config.yaml
translate: 0.06
tokenizer: "word"
embed_dim: 256
text_encoder_fused_qkv: false
text_encoder_inner_norm: false
learning_rate: 0.0022
beta1: 0.85
lr_schedule: "cosine"
weight_decay: 0.2
Rows from block 5 of the text encoder, named by matrix and row number. Rows with one number belong to one neuron. Each number is 128 + 32 x the weight over its row's rms, rounded and kept within 0 to 255. All counts start at 0. Numbers have three digits each. After the name is the row's rms in percent of the matrix's.
# fc1: MLP up (text_encoder.blocks.5.mlp.fc1.weight, 768x256), inputs 128-255
# fc2: MLP down (text_encoder.blocks.5.mlp.fc2.weight, 256x768, transposed), outputs 128-255
fc1.556 062:120148154097154055177104121145138115133094190159105048087137159123142174121123128123121139129109128096100071157059131132146129146166109135144091162098164188131109081134108133152069120130137103115031144121136107093129073162106145082118114087129166132077130132061089134100108127162121064111109139155105115075130167093119133106148158121128070113158130074037182149116188101096151141159144
fc1.557 099:131119120203141146122143119153126150124172142035225157148147128165146121143159181080090101154126178156164192103170093099099113124069184179144102125092131136115132166128130060103163160180146150122132123058167163111139136095129098181101156094166126110153086114159084124161118098140101127176149138141158115176119119217106147101110162101089105148084198122155114100099129133172105100179136
fc1.558 166:092153056155131085139132110125096121170156191175085122130157078122136109165142113078123107137119116118144148062150149140103152212128162153127125122170123155149111134118110126109101198159155190144127156119171116121099163102108101050145071121137102195162167143119129148150160132147120206142153094147142101164092083138119122098150105168185170120128128148102119130148119120191167102167182
fc1.559 086:133069084099000123170076108144115083110128102172112133079106126095106126136115130115180172169060036152080098116116093152176154150108092159122154122097116192145133113126094129083140112073124126147109148140140116126112143153092167114162125144132073197110151172112150186127154102102114125169162101067121139087117152121098108101124144139127214128125061165129086181135139127123100117144083
fc1.560 070:085185036137104135101166143129148156140138148129182107095123093090146066142162161113088032105094150112120107081147087122089149074084143126114170122111125115083096129073151194086090168160087128163098114088100151123149135167141144127120140099097105127132169155172080135114109129088148175139192061191153106153157142233146185151105161123099094174116130169115112103158078126120080097150058
fc1.561 069:135131191064125092139149098108117075167073134145121145092106149132114128108118061156131153158125126171119108164114201096137122155105085102127086107102149135132121093109060139173145145115145159128092116148133088167150168160144161080112110134162173172154088157087171145126129102140138092131137166134131161085064156148098153137152110143143084118132179154097115180103159118105147113138098
fc1.562 074:161132127086161131125154125142116091165112138136089110111151121101078150076103115177129179134082100123108131108087142185129159143125117125134130146137130094106118106122110121159122079089134104097070172135121099179113107165145146125125140092108147126092136177114092169076103156109124060168158129070153132146138135083091104155178120181172173150055079171088141082151160115117158151144120
fc1.563 098:124198131087083086164114104126106082122098152124132122122156111166103189119101122149204186135136099144056098130093118157133174103136145141081117153114138157153150111134144159140081111155186130086033149135146035197076109165127164094179147193134098131124067136079180151067108102158139094163154182101134097126123136159087118108130083161205144122114107141111117125113160071099199134094143
fc1.564 074:145134157087107089218080148171083067104097111142143081089152045149127149091096124157166165112086113151049090184124199156164150110176125141084105161104144081146126102165073091141124107084164121146059140124119095111120057141141168152105100161135115109105164126055130119094134119109162139093136143116134120105121110124101131141142088150135150103104132101118117128127099111096181103121080
fc1.565 072:114145125126090168135064148129153115164177151136115072133142091111105226127087127114107135157103083162116136197131116142183121165099123146132144126064087152125162127102099151137099087113116093097112113141126115094125113163140129123100121145119142157113136122101183112112099082182096155145156172139131164132141148106132121087138144142141167093060125091051131142139156119124165131066069
fc1.566 061:101078118075136100131110125166116118134077125117086149189161140145099134097158085148173136068122131175124112086094163126148196142099116169093108176138106234169178141149121141144115100089168129126099092165192116153138098132124176131114105146061148171067115181092117143085116104121099163071102152104159119172123119145082109170148119131098147126095117132094129166169108163114183172113085
fc1.567 066:155118098091148102192100149147093091132143131195112146143123100162115206093065116107162168093116103147106148082112147111148134142121113125101106120088169156158096133136144146166161024088156158141095086122069155160119073082131203119129109126103088088094190117154146191144128143103112122144156178140145118102129140158138095169133102168142109066076052181147157127203151099135106125103136
fc1.568 382:113111110192138142100148136121133184145204141134142132153105119125146074183159166082087100102151154089168182083193060131120073149111149133183142102184106125101112184118126118078159197175108139182180120103146156100162191090096054137104112102129098110149143131157075074184145167078111155136128080144127138154145118169161155126087150111117113151152177132165122091118112146165095145169179
fc1.569 064:113125152117076106141064121108120118096065167089095117109144142116138181096105072168152174123104153137037116181139186124139137109076153101162093152130084166164130093135125110144083127083103136124084178088121108151122164109176131075104134134134141095141123123098132171108163088157128125124186175168112180144139087109116130086143133149137181140072132121063167149115141192037106156092090
fc1.570 068:129156180108111114132149127122142114105084105166147137107181144092090179098078096100145156164058114174106113155091203140123130133135104099076134163127140189167089089118141134158097117119122086128107147157094114137097052143103172122120136187161099142112159111119163135063097159131185111090151162100151124093142133077143134085134083099141151070131101098107162127130174122124181074157158
fc1.571 090:129132156107149081111119109105118112053127066147107138077125107145073139104108145141152117137136035155122126105096093079112100104207076162135098104088139118146140095100150121098090094112137077162094147202113136154121120134118115141148184121158142149118158124075147084111130137145126089180132176141099104074136135135112089121135049108147073078115147110123190134181120092135125174105103
fc1.572 072:113117215150181119186178157162145103100119102205110173109130122139173144108088169165178198100113120133095116161099147135179126075151103120083184166118152132147080151125115084145100114109107115106086119115177074100155128164156129129169140105132153112105224158127101132154125092124119092099159194132109097104112129088111089130144139145173136119143086107117124138118124177164169158120137
fc1.573 064:132147137095135158173116130179150080142066148133044145161147138113132170098128089131145191073097095124108082067071141144129171185176144144118150188111142079144161103131146047094112130071138106101105088141147120094124112121109187136115115170139123118108135154103130160095168144238124111098123118149162129146132095150090071115057104161107110081125063134115098171087182100094138132107086
fc1.574 063:105160113127134092122081106162149093107117068147068118123124140159109122154125108104237117130076147180124146162070140105157158056132137155091112178130110148092134012113097131140113086085122121111096103117096095155132154109144142102113153088142139129139147132089089125160155117200109109112111169138117157053121135093162097094095133114158132149146084143114083092192160122117090101120103
fc1.575 064:145143220109111093163118123141116099156097139125131116175157131113162122062125143119183173122115153152137093161109166123151149101132088127103092145091181167160084119141124099146089094047138156114103108112082143163106051084170144136107120083101135117144146159123102157122110105111122123068175104113095098139159089114117123167152063140168122067146123136129163131089092110110175130128073
fc1.576 075:101155092127085137171114065124059122092082183114145087098171090159112180103070119119146199130117116161099165126093173105164131186133129167094103102137130091082090067155071136088146157152139129147084122118117129156121150187128172031084132140108126161091091134137188160145111176150154126168166101122165183127108140115106114136110080103147162121042122128134074118161203080071178148113058
fc1.577 067:128186194127145184144185150100096118132088128138168119132150147165089112092154062128133102191092159145109081143106179095105211144112193176105094083106171133128103093132106140128149099126167119118016154095185090124144116158106165138179062097192113114117142145135151186078110109132118135117086136095211090097097127135125169082130122180131107096152142148095120142133136055182127089153111
fc1.578 068:144154164058132125203081125134095055170109134111113120163168136172132169025139128154088125139156141193096082189068175102132146113110137178084092137075101147202143119118110087160150133113187111084119101106110160142105086152089140130105058148147155163133153125144110169146111101136122094119108135137177117142162116091123134164167106178130166136141083158136149173147127094117164183123125
fc1.579 112:118127138202139164101155103099136141135163127122243118143136129147115130167148165074114101150129149093190165118173075114135087132081161152163156086140094150114127173152121117084155174202124177150160113066172149139134146126158107174146191118153176108185132124151097095177149144125123113110104103172166130161107107163128089166118157090104131153091183116147124104113136136158076088150198
fc1.580 162:126124100193159170099148161118161209138173150132132133147130118147150110183156159090101105131146134073154182091183059127089104134110151142160124096179109131093146170086103135069146188181117129167192140099188157116146175085082076138093115109147134113167161134138083056194151136071117167148111090138136135170145112171171140118094128098109107130146207160152115120109100151161119108160174
fc1.581 071:174186119062084093124142081111114124116119115094110119105147163096050162138108063148152134191118133085082129127139190168153187127130137155081124131082119152106160145111120109127083102095152112079053194177117115157116124222172126182130117176131157153130099140098194128114131122140144127109173106134128119114099103102162154165111098151147153108135105112071153138141165130131117088110131
fc1.582 062:157116129115140132152160156150150056062062157131063127101083134048092136105132130166162124147060121163116128084098174130178178219170121092074133175171087122130136164175109154178091106142109147119154158160104142111114129145164161125107121103125143165106102132097151151114126144158080174199092104104135149089123122073068132150135117162167208082100089183078144133131150098131143158118135
fc1.583 071:150139114174162119139074156099103177174130087130207124109135092104181107145157140129100114195143083111159145166161079117144096144132154144122130126154074157130106171155084111038147123168104159113129125110133184105150053111182107115092155124137145105140159101144149114127167119113054125167130115134141120163152144156131189105115110133132169147069205158138113157151114118094068171186158
fc1.584 067:149139165126116137124152098123155093144090173136187153097084109091121112111152073200120161114137066166119148128093192127105142179129069186120141149136092123162166077098116102156134043039077152076117163158122102141121162087119199129151176112121133125146150137115172182099131121170079103126145158099091155134092093127113103160169046170190089071126094123065102175157103110129142149101147
fc1.585 077:064116115086073107145136083135127095089106120145134084178152111149142125102068100110128158084122150154089117168130138200191163140089118199091149153121099168085120153189142080108154149070125119095084091129096080138082098139155133083120113134127131157083120170075159150098093159127143157137140126112179161117057162070122147149070129142139197102114093088089101184144171155111175174098114
fc1.586 065:129129124086144147142142109166126096130093127140103134108150082110160170131153100168172142105134146188104094119080109075117156138164099119066145159123149145147078092112195120151099125105139107104097133175133127113076168123108142123137100101146134174101106090085166210130082095121171085188139114124061115090140074079158115115133109176090126173084072158083138172161164079077181102112059
fc1.587 220:117157077116078075127086121105119108132110183141153124061158114154083148117138147136181138161138043110111151073123081131160141175183123154122129080160111132111142099077132183111107165057114117155117164225141119140105144169081116080137089116149062178098121139113142137106135127110146162138145111090135145151099121160104092099129128160151129114103113105151088145164151117128137162116120
fc1.588 065:094131087074124147158088103113146094134126105128130101078177137147042168097105113173153116156130121156121098165060198173124125101138119152091113175117131180086143099167139141097097135084129122124098121134069089147157098146144134111135122159139107158118085135152199141107143117163124078080128134146140139123180134121074173102167093171176111132118104119115138141123145138121201082112106
fc1.589 062:194174136107118144193120144127139078132095124187122088089090094126165163141102128148151129183104111172092082107145149159127155133162058154131131183115195104171149028155169144179102137126206089098115140112051065114088073155125132107099130186136120136131141138098148167134114109137123128171122129118135096155114132149114099156122146121113120120078118105110126071118129196090192147100080
fc1.590 080:187169115103147091102159088115053011110068127066130152100115135093124196114090135207163154139127107170076152071037156109134130134120119136112111152081150103186124113121103116188144095109097118064069163127114128132135106136168181129113110149170087145110174110147134125097126175117163156103123083118120057127118124121094128140201081082160120133142113171129166113181122073135176077170088
fc1.591 070:093155213085166111154163090156082067185087109136122098095163128161092143104109072161124139138100094141117059124122200129122151132164129130071155137128127108093128111164130130143115110127154165114084110205150064118167082154121176137154150078116104128083115080118167171084103058144058106130138135068163122093123115059138141127183122151148116125079121154107150093126154133149103124050107
fc1.592 193:115109097200123168118171132122141182162195150121129146117128114145138073170181152075083092142157105070158183090196066112115045152113134145158125083186114129090124173119109099095133180161118171182164105137157176119149173080094064124107121114151100100163152140150085084173143148081116163142140099121134158170136137174149144113107139125118142128147179102189095100108109152164087135165192
fc1.593 067:126136118133105179188091167103145112119160110138094148108102116097185163075139142147129159161163148093079134179077157176118182126130122165108126155104120082120131107091079134158157065088094152125107108174094130150045074172161171182125108180079139130096134153113182186105170120170121142173160104228141089082105126128117090115104141130115115148140109132113122135104136075094157162083060
fc1.594 063:052142165091085140142097133094081122123071186141138080103105130133110210161152106145168137097102134155096091121069120100147131119111116126097101123137130102111178095123179178085078125048119089123019118144168150093129147069125090109137094141120091085069150165160160172088138176138109086148150131095182134099107074162125131111138129104130163145168137126114148109143171105143148149114103
fc1.595 069:095169107180129113145116140145124156116125096172118124122122100106149199075116130181168131144085128186174140195088142088155149074158085170085158173048120169163087101136109137176145114119125095112116158114077072081139103143155133106148116136089150154111143135126159188078135088162089120113131144179135128183153124081143119076180101135132166075129113115101173143080103059150109124083148
fc1.596 074:153120152130087145143101123176139135140070109167112120112156133120159187114097105103129121136070149182062048137056169106199215123113100127084099147111150122144139054175178100120088110053133103083110112145114098122089107110140206159125106134092135121099103110119159147042191100092118123101094187097148145134127130125097178177183112132167104090128106125078127188116176137120157133110093
fc1.597 106:131145180081124130129109131135096084094085110108116118130133141144082157063135099189168168107150125132090104178091142152117204090148121087117098147081129153122153022136123139145162113078149102107079136158078092162126088173167124091134187114089116138100087135103180102071121130179172096125127155087127111081142112128148137133133090170140118107092056110128140117126109102105118135130078
fc1.598 068:149113163083171119177175139143145105121101117115122098052162098119179148080108113091152135124108171156060043136094184159114174137176162123093140153076154139131093110169163072166145139115154125094098137157142098151098123104170187102161118133104112115075185139148151111075151129183103152126146197119109144119100089032082121158126105147140119148146071156123112104134127103120144172166099
fc1.599 059:139118178163133076164136161165114114109095132100146064108151192092091147117133124118074138145093082148133097194059166126197139128082052123081138151146153143140111051090130149105118074079116079081094178106141109151115082121137178089163197084151140133126109129063101152120144068166171078161091132134102142108095172069130117110095139154152131122117077123117118143167131133116172166094095
fc1.600 062:124094119118188144158130137112102131065055118132048123104095086106126117088129146185088112109097160152142046155095137102108173156136124105101099123144114157138068122103131100115141150096122087141086127122101058197136082148110192065199090212089130136117144099064157156099122112146097124144097126116136115186142128142075098135105199083125129104128118113128144137135082102110153095061081
fc1.601 105:111140107179112166122172143084137198114199124152134142129082104105112118145164168103127069120157109077132172115169091116130062157111143169141069076180080164110127159138110113068123185168152112183173109112155162096130157093069053112146101108154095042164136101171111085167148173075143153155135095124130137148117113192158171137107182076115153148148168147150117089109084184155118124175176
fc1.602 096:112114152116147084135126050105072096135113132141142116101179103155113203049116148133149124154097100159099075142082138120127161116158124153128092155070143173120151066127098104154111079132113100117093173139123113172038092145102160141149078147137143116121122131067165126131122035187139134171112160111136093081087134080111071122185050137169127066134133150132108139094173094141131098036116
fc1.603 064:123084132080101097162095113169108143104047141197124099112146108140086185116110131169102147169126070149109155141154128142143096133095129138099061144085131116172102112168105113125090062097158082111041138116110119161083091131160129126126085099133178178104077092077125160126155070128076131085155163151165121126150099086138109117166123151134147050104084165101135142091165080134182127132112
fc1.604 063:152077120142174122101116111109108109129136146188100132164131131112104142088092099156181182185107165175061139125089150156134151116173142154028104211110105090176094068219102148146113151061161129134079114122143073140111155164142182138164109108096173098129128112114142187079163133081131137131131115122139094145117137107139160167111109155115137090128096121094150147112135094137141126126145
fc1.605 065:173131195130157157103084147157100129124064135113119106128136181121118125153094073122128213110111107173140044176071155049147162075134150095119078139084132104148123044137140098165137113126108116128128166122066095099101075153114174130152157122164143126155120185153144201115177107155136127110141156120102134084135134082093113114114116172127152118137125166100172176113073109083119179110098
fc1.606 401:129117099190145177098148135124151179151183140124160143166112131126162080170162162089087073110158169079176167105177080118105079133101148121165148089163110113118110164122126095094172184182102144174177117073144173094157169083097071148090114105131128109152160124173073079176146149089119153115109085144127109171142121164161164126110156095101119152145186131165127100113080162157089117170181
fc1.607 063:125121127148158064201138129123096152071097137148108093109124180140123109041073130137141138140114150120122055113132146122114112169142086112089114150076123102141114078125148157134099148076103086116065135120104057111128143144122125063115080121110158158088150111137080127109131137208121165127100105181139125111117122086085109141166107107117186115097084121096111150131137121134128158143115
fc2.556 040:092153166133106117159134138118082114108113109135187146086127148133125104139186140183119099122131114057097110128130127195130119108071145165130103124172125128126097106122186083161125149116082149130099104110141142098104165139135149158111144100067119097157126167101169119120104115085199166095103158153159147056175138079166164126113108098112169166116145098171169150108164116083091053150094
fc2.557 208:118111144128116119089113132170136096127132174130166131130132125139148116110121172148138154119135128132123036120123221100111177130136125124126119165137135102125125102048135095154120115113156134150114141147127087128130103130082217175137142144146126116102133112119134147122129149244134093128140160133128130140136152011107109137160119132140118048133022145171118098116139118121128129124125
fc2.558 157:103074162134089111071109140179131097120122166152099119138135099132147113125122185150138139093120167124147061140134197098109135118125139126156137201132151077145128136096097089186123118105167079130130143124155085126130120127086255184134149143125111112116151139143118162123149134191132095127143138155124137142144165024101123168171129142125107073165038145138123114114133132097133130130123
fc2.559 130:125122135128110130121120130171139101122145192138124112121136127150152116121120169142142148126137136132129036126117218096104147125167135124130111184134130100123134115057145068181108112128149122168125118152129087135134122120055253182133152133131117106106144131120124152123133149226134086135131147152129140159126152021098116146153124113127115066148050119151131105132116128111150115124129
fc2.560 182:122106156127125124121130112153126108140132163133137132131142127138141134122127166146142151121137133131128044132112209091116162123126123120132105172118145094127118120073139080188118121119137136138129150151141076135121113117072245181131148137144114099095135127111137150120121157246126101127115146130129142145113152015097120143160121133140120059151035131157116101108128128127121122119133
fc2.561 049:130126122116117174129127132181138095156143180069161129169147106185208149136127115161148083091124131118103105115153127140119106140091167137113109160171178148145123142117152175175076171128130155116053101089127078098153164110116177130130085107150094122126137178152119149123123166139136119137118148136177185182088097060069108138156202087170121128129136161157145166123125077141150180109138
fc2.562 049:110145123214094183100167170121157124167148168096124156179164145128183101124103147130099111122143141100180200056135105151130133138102173121114131118122128166098112139071116138113147163121143190211149096110119090141103114146110083083116140181086118157140075136097076119154082123144181133109108080131131155131141148138048108141128171161133177086126162210146121164100100142179125130166178
fc2.563 077:107112093152127144146114078144062144208153216155181122089122114171166139183142137084170103124119113118135124114191126145132155192086183147072104102130127189127139135104121123133129174159098209147110127072172111195119171144141128096093150108163119178142086153128118131161121136172120207127168099137167153192082123135140116117171119125129179140133139145135062135096168119143099108107127
fc2.564 048:091112068148101091131116169149139156172113149096186117114160161146110139157143130107179129109163190103101140133132135102127127142087182115124111081149088132145110138113091169113151150130150167132166105089151071064176082083164163131120170129090107177134141135127108089168125113150165109130087096077074112126116131146075110180146120055121177090098117169172108156082085176160131067168095
fc2.565 048:168124091131136099116092060115101136127140137143141131153090106198125087162172151102062128137138120158200116090173113156166125133117150144143086099177117158125128154154151201170133107173094128075112190074100141165156116081117127088154093115154132146102136127113149131144163131118164127108176083158162128188101136103099139087153088190140143131191135140182075140072141156124187141119157
fc2.566 042:152120133140130135091152056122132182127088169109128150124148156144143100145121096044156180178134123128132156124127107101127127117091125158172101072126128167136163115136071093163159136110142148088187146105146153094088164209132085148089110149116141171102071136178082160154112092067125145132131107135117110164083140114153170128154136152106119108113126111044098133126151130153097126070170
fc2.567 041:139143146116199143115054162136083173178177131044123064108116137114167153173165175114185173172146118159190143128122106118178155103124121167143141129154143102111107097132073158102173139171142131080146119111172178086159067090116124090107147101177114113164095138130147139139125132095106119060064091123082101122105144155151093101092120113103133091149112141179091134056097086128079129103159
fc2.568 274:118117149130122121097112123170119100130126166120152127126141128146141125129120178155139153118142133132129030126117211088115166116141134140133113176128130097126123107040138100173114131122151137155129140136128071139127113123085229172133155142140112104100124135121126150126125158252139093127136146139132132141111151020095114139147119133131131055127040142169122092116129131117138120130122
fc2.569 040:152153115170128112175169142138103165163156135138138127128127106098138154110146176119183089178169087152076158160150107130108137216140109132118152111131097154114135118134107127182172154126095135124149098159098211120143075110112128071206112143116086109151091103145108069118095151096103078100100119113113136140190091127052131134095118102086103204147163094142088073108133169168084131172176
fc2.570 047:128107075132136122088079161142208130132185160127173161123145134187099118171109136076088122162109142132151168166168130120107116100146171125147127080173098210166144118147086110139130059123114172133134135123154149127198111093125103123169126151095117146146131134168124101156146109131149099124098158117136142173151098105118177117156166150080204130103118144154097168101083169114096122162151
fc2.571 059:157082118131078129162111116172112095169091182103183114098178094109171155142168112095136098154134159132145141124112184159139126163000154156161085071188152167159118180145146111111121136186145169086090142064207090099123114118125111109105140070127135112164121162111121102131129135184070171127122118156151126190133117163096162149132153153132204154123125137121132167087116166117140151128111
fc2.572 040:121152088125164159105140132125120129167161166056132116151115124097160090197140082120105163156170096144128144121132119188137131129151132099141112117132108198123122113065160173121110124146090126165120126117129107100142140148068052126127146139089130158112099149100140128162096131170195141133120146074104162168165143134138168121134063127141138080136131118126138104138148166089114160170137
fc2.573 043:166058075147101145159121077115149186135106137064127152129084104172181153137174135095155101126126169103110163104134097125079111149116152065086111096107127112094130114134101133100175161079078189147149140126141165118128182080093105155133176129153107087176120106147167161160041106143142206158112146139166177125110118141178198118099198139143158145102176153130095128138112117124162134080139
fc2.574 043:093111085136166103119126123145126054108155150124101115065099135123157148098142226179132052113142120093078112164155187103123138172136123129068080170130173073119164132155091166140144171151160108125118190135137138177159061168061156153139106198069106082159146160202101078135174124083105109141126073112133162130133135118128157127201119120070123076122086151156116161148145136165071137113101
fc2.575 041:202167165135080183079102118149145116154134149110112123128160120150108088139107162148114110129152157065088158153043133117163142088098117112106097132076127055152119145108127122081107182159158168106097118125131120148124212119106116117141086127108119159102082166166175132102069146107096153147158122115122144083090162146108172107119187072062069168160104138109137116151125130137117118122130
fc2.576 051:172115135148077120148105114156122145135159155087122160140134118160152117131193111135110106186159152118145116115127201125069131136125136094119057097183131143133166130105161118160103114135094144122080145084088129146111115056141091120131111103137139068083122133111174109156162171158149104123115107109101100151079117085126106131168124112088124126117088145126166172089143110150130095112199
fc2.577 094:128130127115100126103091139169117112117126197142162140123140118144162156127116136156169146128143143123122061119163228115128186130143106093105117166132119100138123127121137134125145099106151169126115120145133089140130101136069201191147170139130111128128130135101151151123128162232126079133116166115136133147121170035118125144177124156141101075133051114189130103097142140114138128131131
fc2.578 042:104124146145166109117137124143146150145146140100162117105186140154129164158116184112100162171110129093162153153136174109077114131117164162103072081112086132101122139120091129128130127163103135142165127111127077138152169109148163110190118196112112166130136131126069122140145139147142087095105131220128184185151148089150200090127144087157130135190100149144149149093136092138108109071163
fc2.579 228:125111139133107117097109131165135102140127158125165125126141118139151129131127184155147153115140123137133036118124206083107167135139133130134112172128119096126125107051139098159113111121146128145125141141133087139137108120088225180131157131148108108101133126124145161122124152252135105113138151128130131142118161028105124140167118131145123058134025142179119093114141136105139120132114
fc2.580 253:123111146123109129104115121165122097130117157129156118137145130140139128128118178159143145119139127117138023129123208093110176120131130124137107164125126104130130107045132094165122133119136138152138138134138082142125111132081236188139160139144111108102130126118126157118130148240127098131133147137122135141113145014106113134158111147135120062140029145161136100122132125114125129138121
fc2.581 054:110127114134104129115099103170159112179127174111114146162139147114151085135119139115126100095141131162157146077187221107172099134067142132133079084188191162184158133131146160130119114116098088129119097111130138121131141084107099145116120170110096158130124115128123157183130158150131172117094066092098110136145111131084164138172167130124144129179151147123130128085129114151126176129173
fc2.582 040:109073167180125159093149164137179143131117103134169147181121182159115097135155160087129081122102073116111151041157123181137044086155200109136083163127130177102100158137123129189136141124155165128133130109156118147148165073119061137121095129072088115151073167115072150153147164114076089099150133092108123148114146158135120083108150126156153189082196094108210079074113132102132142171160
fc2.583 152:124130147135113121090113135176125099125127190130137111135134134142135114111132169142141164131159121138134033134120205089110163121127139127142108170134128098129115104066152095170117122122147132146123132154115091136132099122070241184139144127154114104108126144134129162127131162242123098149123160129130131151124157011099117140160128137143118066147046141187120119109121137112142128137119
fc2.584 040:133109196214161090102122079155074116090182156096106053163125183135147154065102173166120151149096145064090120151160095160130102103091146204107165139124149160143093099085109128127076144106149147137098133126113137133191110093150135153181117087150092158110151136124128188129174098119118169176118125136197077183118113146131132099101153106125090077060128109171165154100045128116134072133149
fc2.585 051:147103068102100145180116101130103116146163148147111129118117114168106122151150142085123112140152113126122155107195141101133129107115134131120086090145151184114125124143162166217104130177067115174106171075118175128105133128188137088154153155082139158143076161176180120143124122146106103121126075088132111145101105168077123118154130126134144105113150137228080127114150129176145145096194
fc2.586 044:151115145117148119113117074107146111152146076113173108145099179163142149158161167160105121111165141138160176112138093142139098123094186119151096104166075142108115138106104078086191165133088162152117162113183119089110156113091147126193180147104144080173105141115143113196086121121086155126095083114128132155111169151084113168146150109120224166091176130120050124082120140153091136150162
fc2.587 183:088104146118134142101126125190115115106143171141088086138122098100143109134102167155123146082123169126147041106112179106126158123164129114153132183123139085149128109065103131176109128077160073129128138127128098136118136130036253168126148123132128098120149159138124138128146140161130104148147124174142126128108150030127108170154087120115105092181043142151145132123108106097142121137114
fc2.588 047:105077075134136164082106164125074157160095236114133118129133149121107176159124128175071147123195125108165141129128227131159156125165164105103128106130121122087184125202185132132189164180080141131159090140092174124106097102111160144079128140061132118136129122162148096130143103113150129130139097129102174142074077150107143142126117112100147104180087122134159150133075176159085146157134
fc2.589 044:149102159133136168114090062110137129132125132139137186076147107111112077180110144105134100098151179141083119066118101115091151109149172060157113147130136153081088090160099120158096223082088136141107155172147111102085175096095127197079146128133143110147095104149140097106189144099047193074137120090109115126098136124084099113127200149124116165129118109126141129150109108112127119161126
fc2.590 044:114141095165087161111103133137110113139131160155173155144108169147158168111094102130072162118116127119142128141090158108093085117140110146129125108127092173067092083142125057163103127134090176128149134123155140131134181146211086094111113135173111077145059103123145107118081117137123154149139124106158177219168135089095120172068161134084092149067169135157124059093184121080099164067111
fc2.591 050:122088110167148131130110185159178142114172194129149157155147091137103123137146137087107078115080179129178157100166159127088082153156130152145090083186107144115127129134143142159131205145074223117141117092128096159146132114110097099135089150134128163105123153117115086122166123153081181128137200167160133224146166138094092174114132169090163096062205158129105136105066150160116141190183
fc2.592 257:116117145126129132100118121165122099140132163129144120136143121145144128130116195141137156119145138133123033122115198090114182117137128124133110168132133090126135111047140095165121129115151139150128136148130092136124109131089235171135151131134122104103125133118131165129132156255134098125133145145132141145124147011105107141157115141138126055129037135176124098123133119119137130134131
fc2.593 040:089132162126100149108128178143149114126165164072134140071155117152177114121156152110128180133158106197146069104150169123189129093150129114107085184123109122124110162115169132083131115211147162140212132157148129125139128123095142170156106139092134145180129099126096102093156154139132075142114151131086167180132144089054123135178137168172150086144079143144092125070088155131128127107121
fc2.594 039:124110141121206135143069096134176147112137129114168172156132176109123119107154114084130120195143079119166166158147094113099126127104197113113144157129124148137171123052106114118115120125057192150116128055131118100143112081131133080101113129093141118118099165111133148103168128112124121098071106136081103133142077130135120157183174133090127143137131148071155141072145145142134133110173
fc2.595 051:122136056122147107119123124115160175109149132092152152183130128113166096176119144101095033110107177102142219119128092128125123133081129130157105100139136178118104167127126139145134165164107190124186134034120114121153162114116108129143121095146127143193098110154106132130123103173069111108120106126119107145120148091138084147137129128061148156138190107148089157164100198228148086115141
fc2.596 044:119155188136158094036143104110127196105141101180116093130137138108101108177086169106136119114175129119123168086159085131140097108103104150102134105154104208163095148121145179103134202080132147126130132097153157139160157077147047163141188134121187140170151184086098144139132105127097166131132098183105110179150129161092137134077145154128123060153165073146094134066174086150122124164187
fc2.597 053:170162115108143069129078177111113191109175153077097145140146133125099104180123167053137135094127125117117092160138155095112137144069170174143102185127171162125138163090132164087070131097194126134153149082134124163139089116066188127180093159141116168138073105116113148129137051138123109101087166154133138129091148149173099079087179141177151158172084127107094150050123169133151088134090
fc2.598 042:101157091150196115112145117185167168170176059157149141077084150107063165097125118141115113103123165108164120143147136123128140129156158147149149124152084118087085134125096153129098154112100176160127119130163140095177150121102067096155142119089141124132150105141120131174118193111127142133160106166143197197147099082123168122109139086101145131086132171172083129053143122091149107174051
fc2.599 043:166188113175154169089137124098127123085096183100148159149175176117076162096158139151103146151130118107105096067132158062087108215153177181074075146137113131076114110083064080130146121168149075136139115186126089143179129140121123136134141104133158126127141082046126093131129186109134142115095123105104110120129148121184123143163126132168181124152101136172058119158144110146074137100128
fc2.600 038:123147136176208152164114104141135116108139107119157132103164125097088131126127147131156071083116124102079065123092187111120164134124178148180162129124199143120143129145177120118153089122057166132121116145142084093216160094183115149098160152065123066123152147115158049153129158147143079205107180090124172188174167125149157065120054108147134151087149119140119130158184134091127112105049
fc2.601 232:119117146125120127094116124149132108144134168127142125136130118150137132124135190137139148120144128128132032134115215098118183120140140115143107165130133093129135116044147088185125131121150144147128147138125089134124106124083245188130161140147108103100130133112126151124133157255137110131132142139126138137119154028098113130159119136127143073142038135183127095115139121104131121131118
fc2.602 059:162103108119129115118131113143142097102188143100131186109104166129120110128145179133152125116190119093147163098171106151093147094106165157143120130101116127161162112119156158127141117167101148160175200174111151113132115097083128128143164124151143101126157076119109166194129208112113121076107132136078161166136149115093154100184146162095157128159115147198115120151070152140120163154172
fc2.603 050:137124121154158149112107126162152136160146136117127175227092180173112114162146105130131136126161127175169185021164169084155126139115123127101084122187084171142171181092152128082172124178078127142140165068142172116128140078131140142128117144116114130147100166140102127190117136135111160098107041116125143179098141152104119133117186129073209118177109117168114082135140127200119106135159
fc2.604 041:155135145118144153122178081142112121110180117070189126105099083184115134077150093117172090175101116124121084120158127112107170115168128150161105143103100074113138131093110154100101142133151161176136209050107121159101149119081109178095113111105136099111085097087073106109134161131116187097125087148125126169112129164106185127120188127165148121170098096157124110144181184172132180163118
fc2.605 039:110145107158124154145085127072118101119162180121061110085147159112151154121104143169146118123108092154184143141155193181100162096149086138166111120144132152121104107114118134117198125165165152095136105148135113114142134157165121123137147152136104119133075057125199159162119109137120133097109113128147101068160127103131167123117092154157170114127118108170124123087161143127143116100165
fc2.606 283:124108141129113117106108124166120097132126152122152131129140119144140133123126183146147156124146144133129042130120206086113181119140137123125105171126133103130121110052141100165111119129152144161129142133131085143143103127080226176141151144142106110107123128115134156134138150249131096128137149130133132137126150023095111141155119131139125064129044138165126096119130127115128119127116
fc2.607 040:125166170129162094140155118128139161148115099133176186103074121148128106106164110124131167124165131089146121129182076057136090081123177082113128050140073130073123056140154119094178146098128117117137138102140159123190150114122191136193148112145131182135141055147058132118125143087110144116085145123112064109167108137097155180111174090062129155049113141095124103142134164138157141097121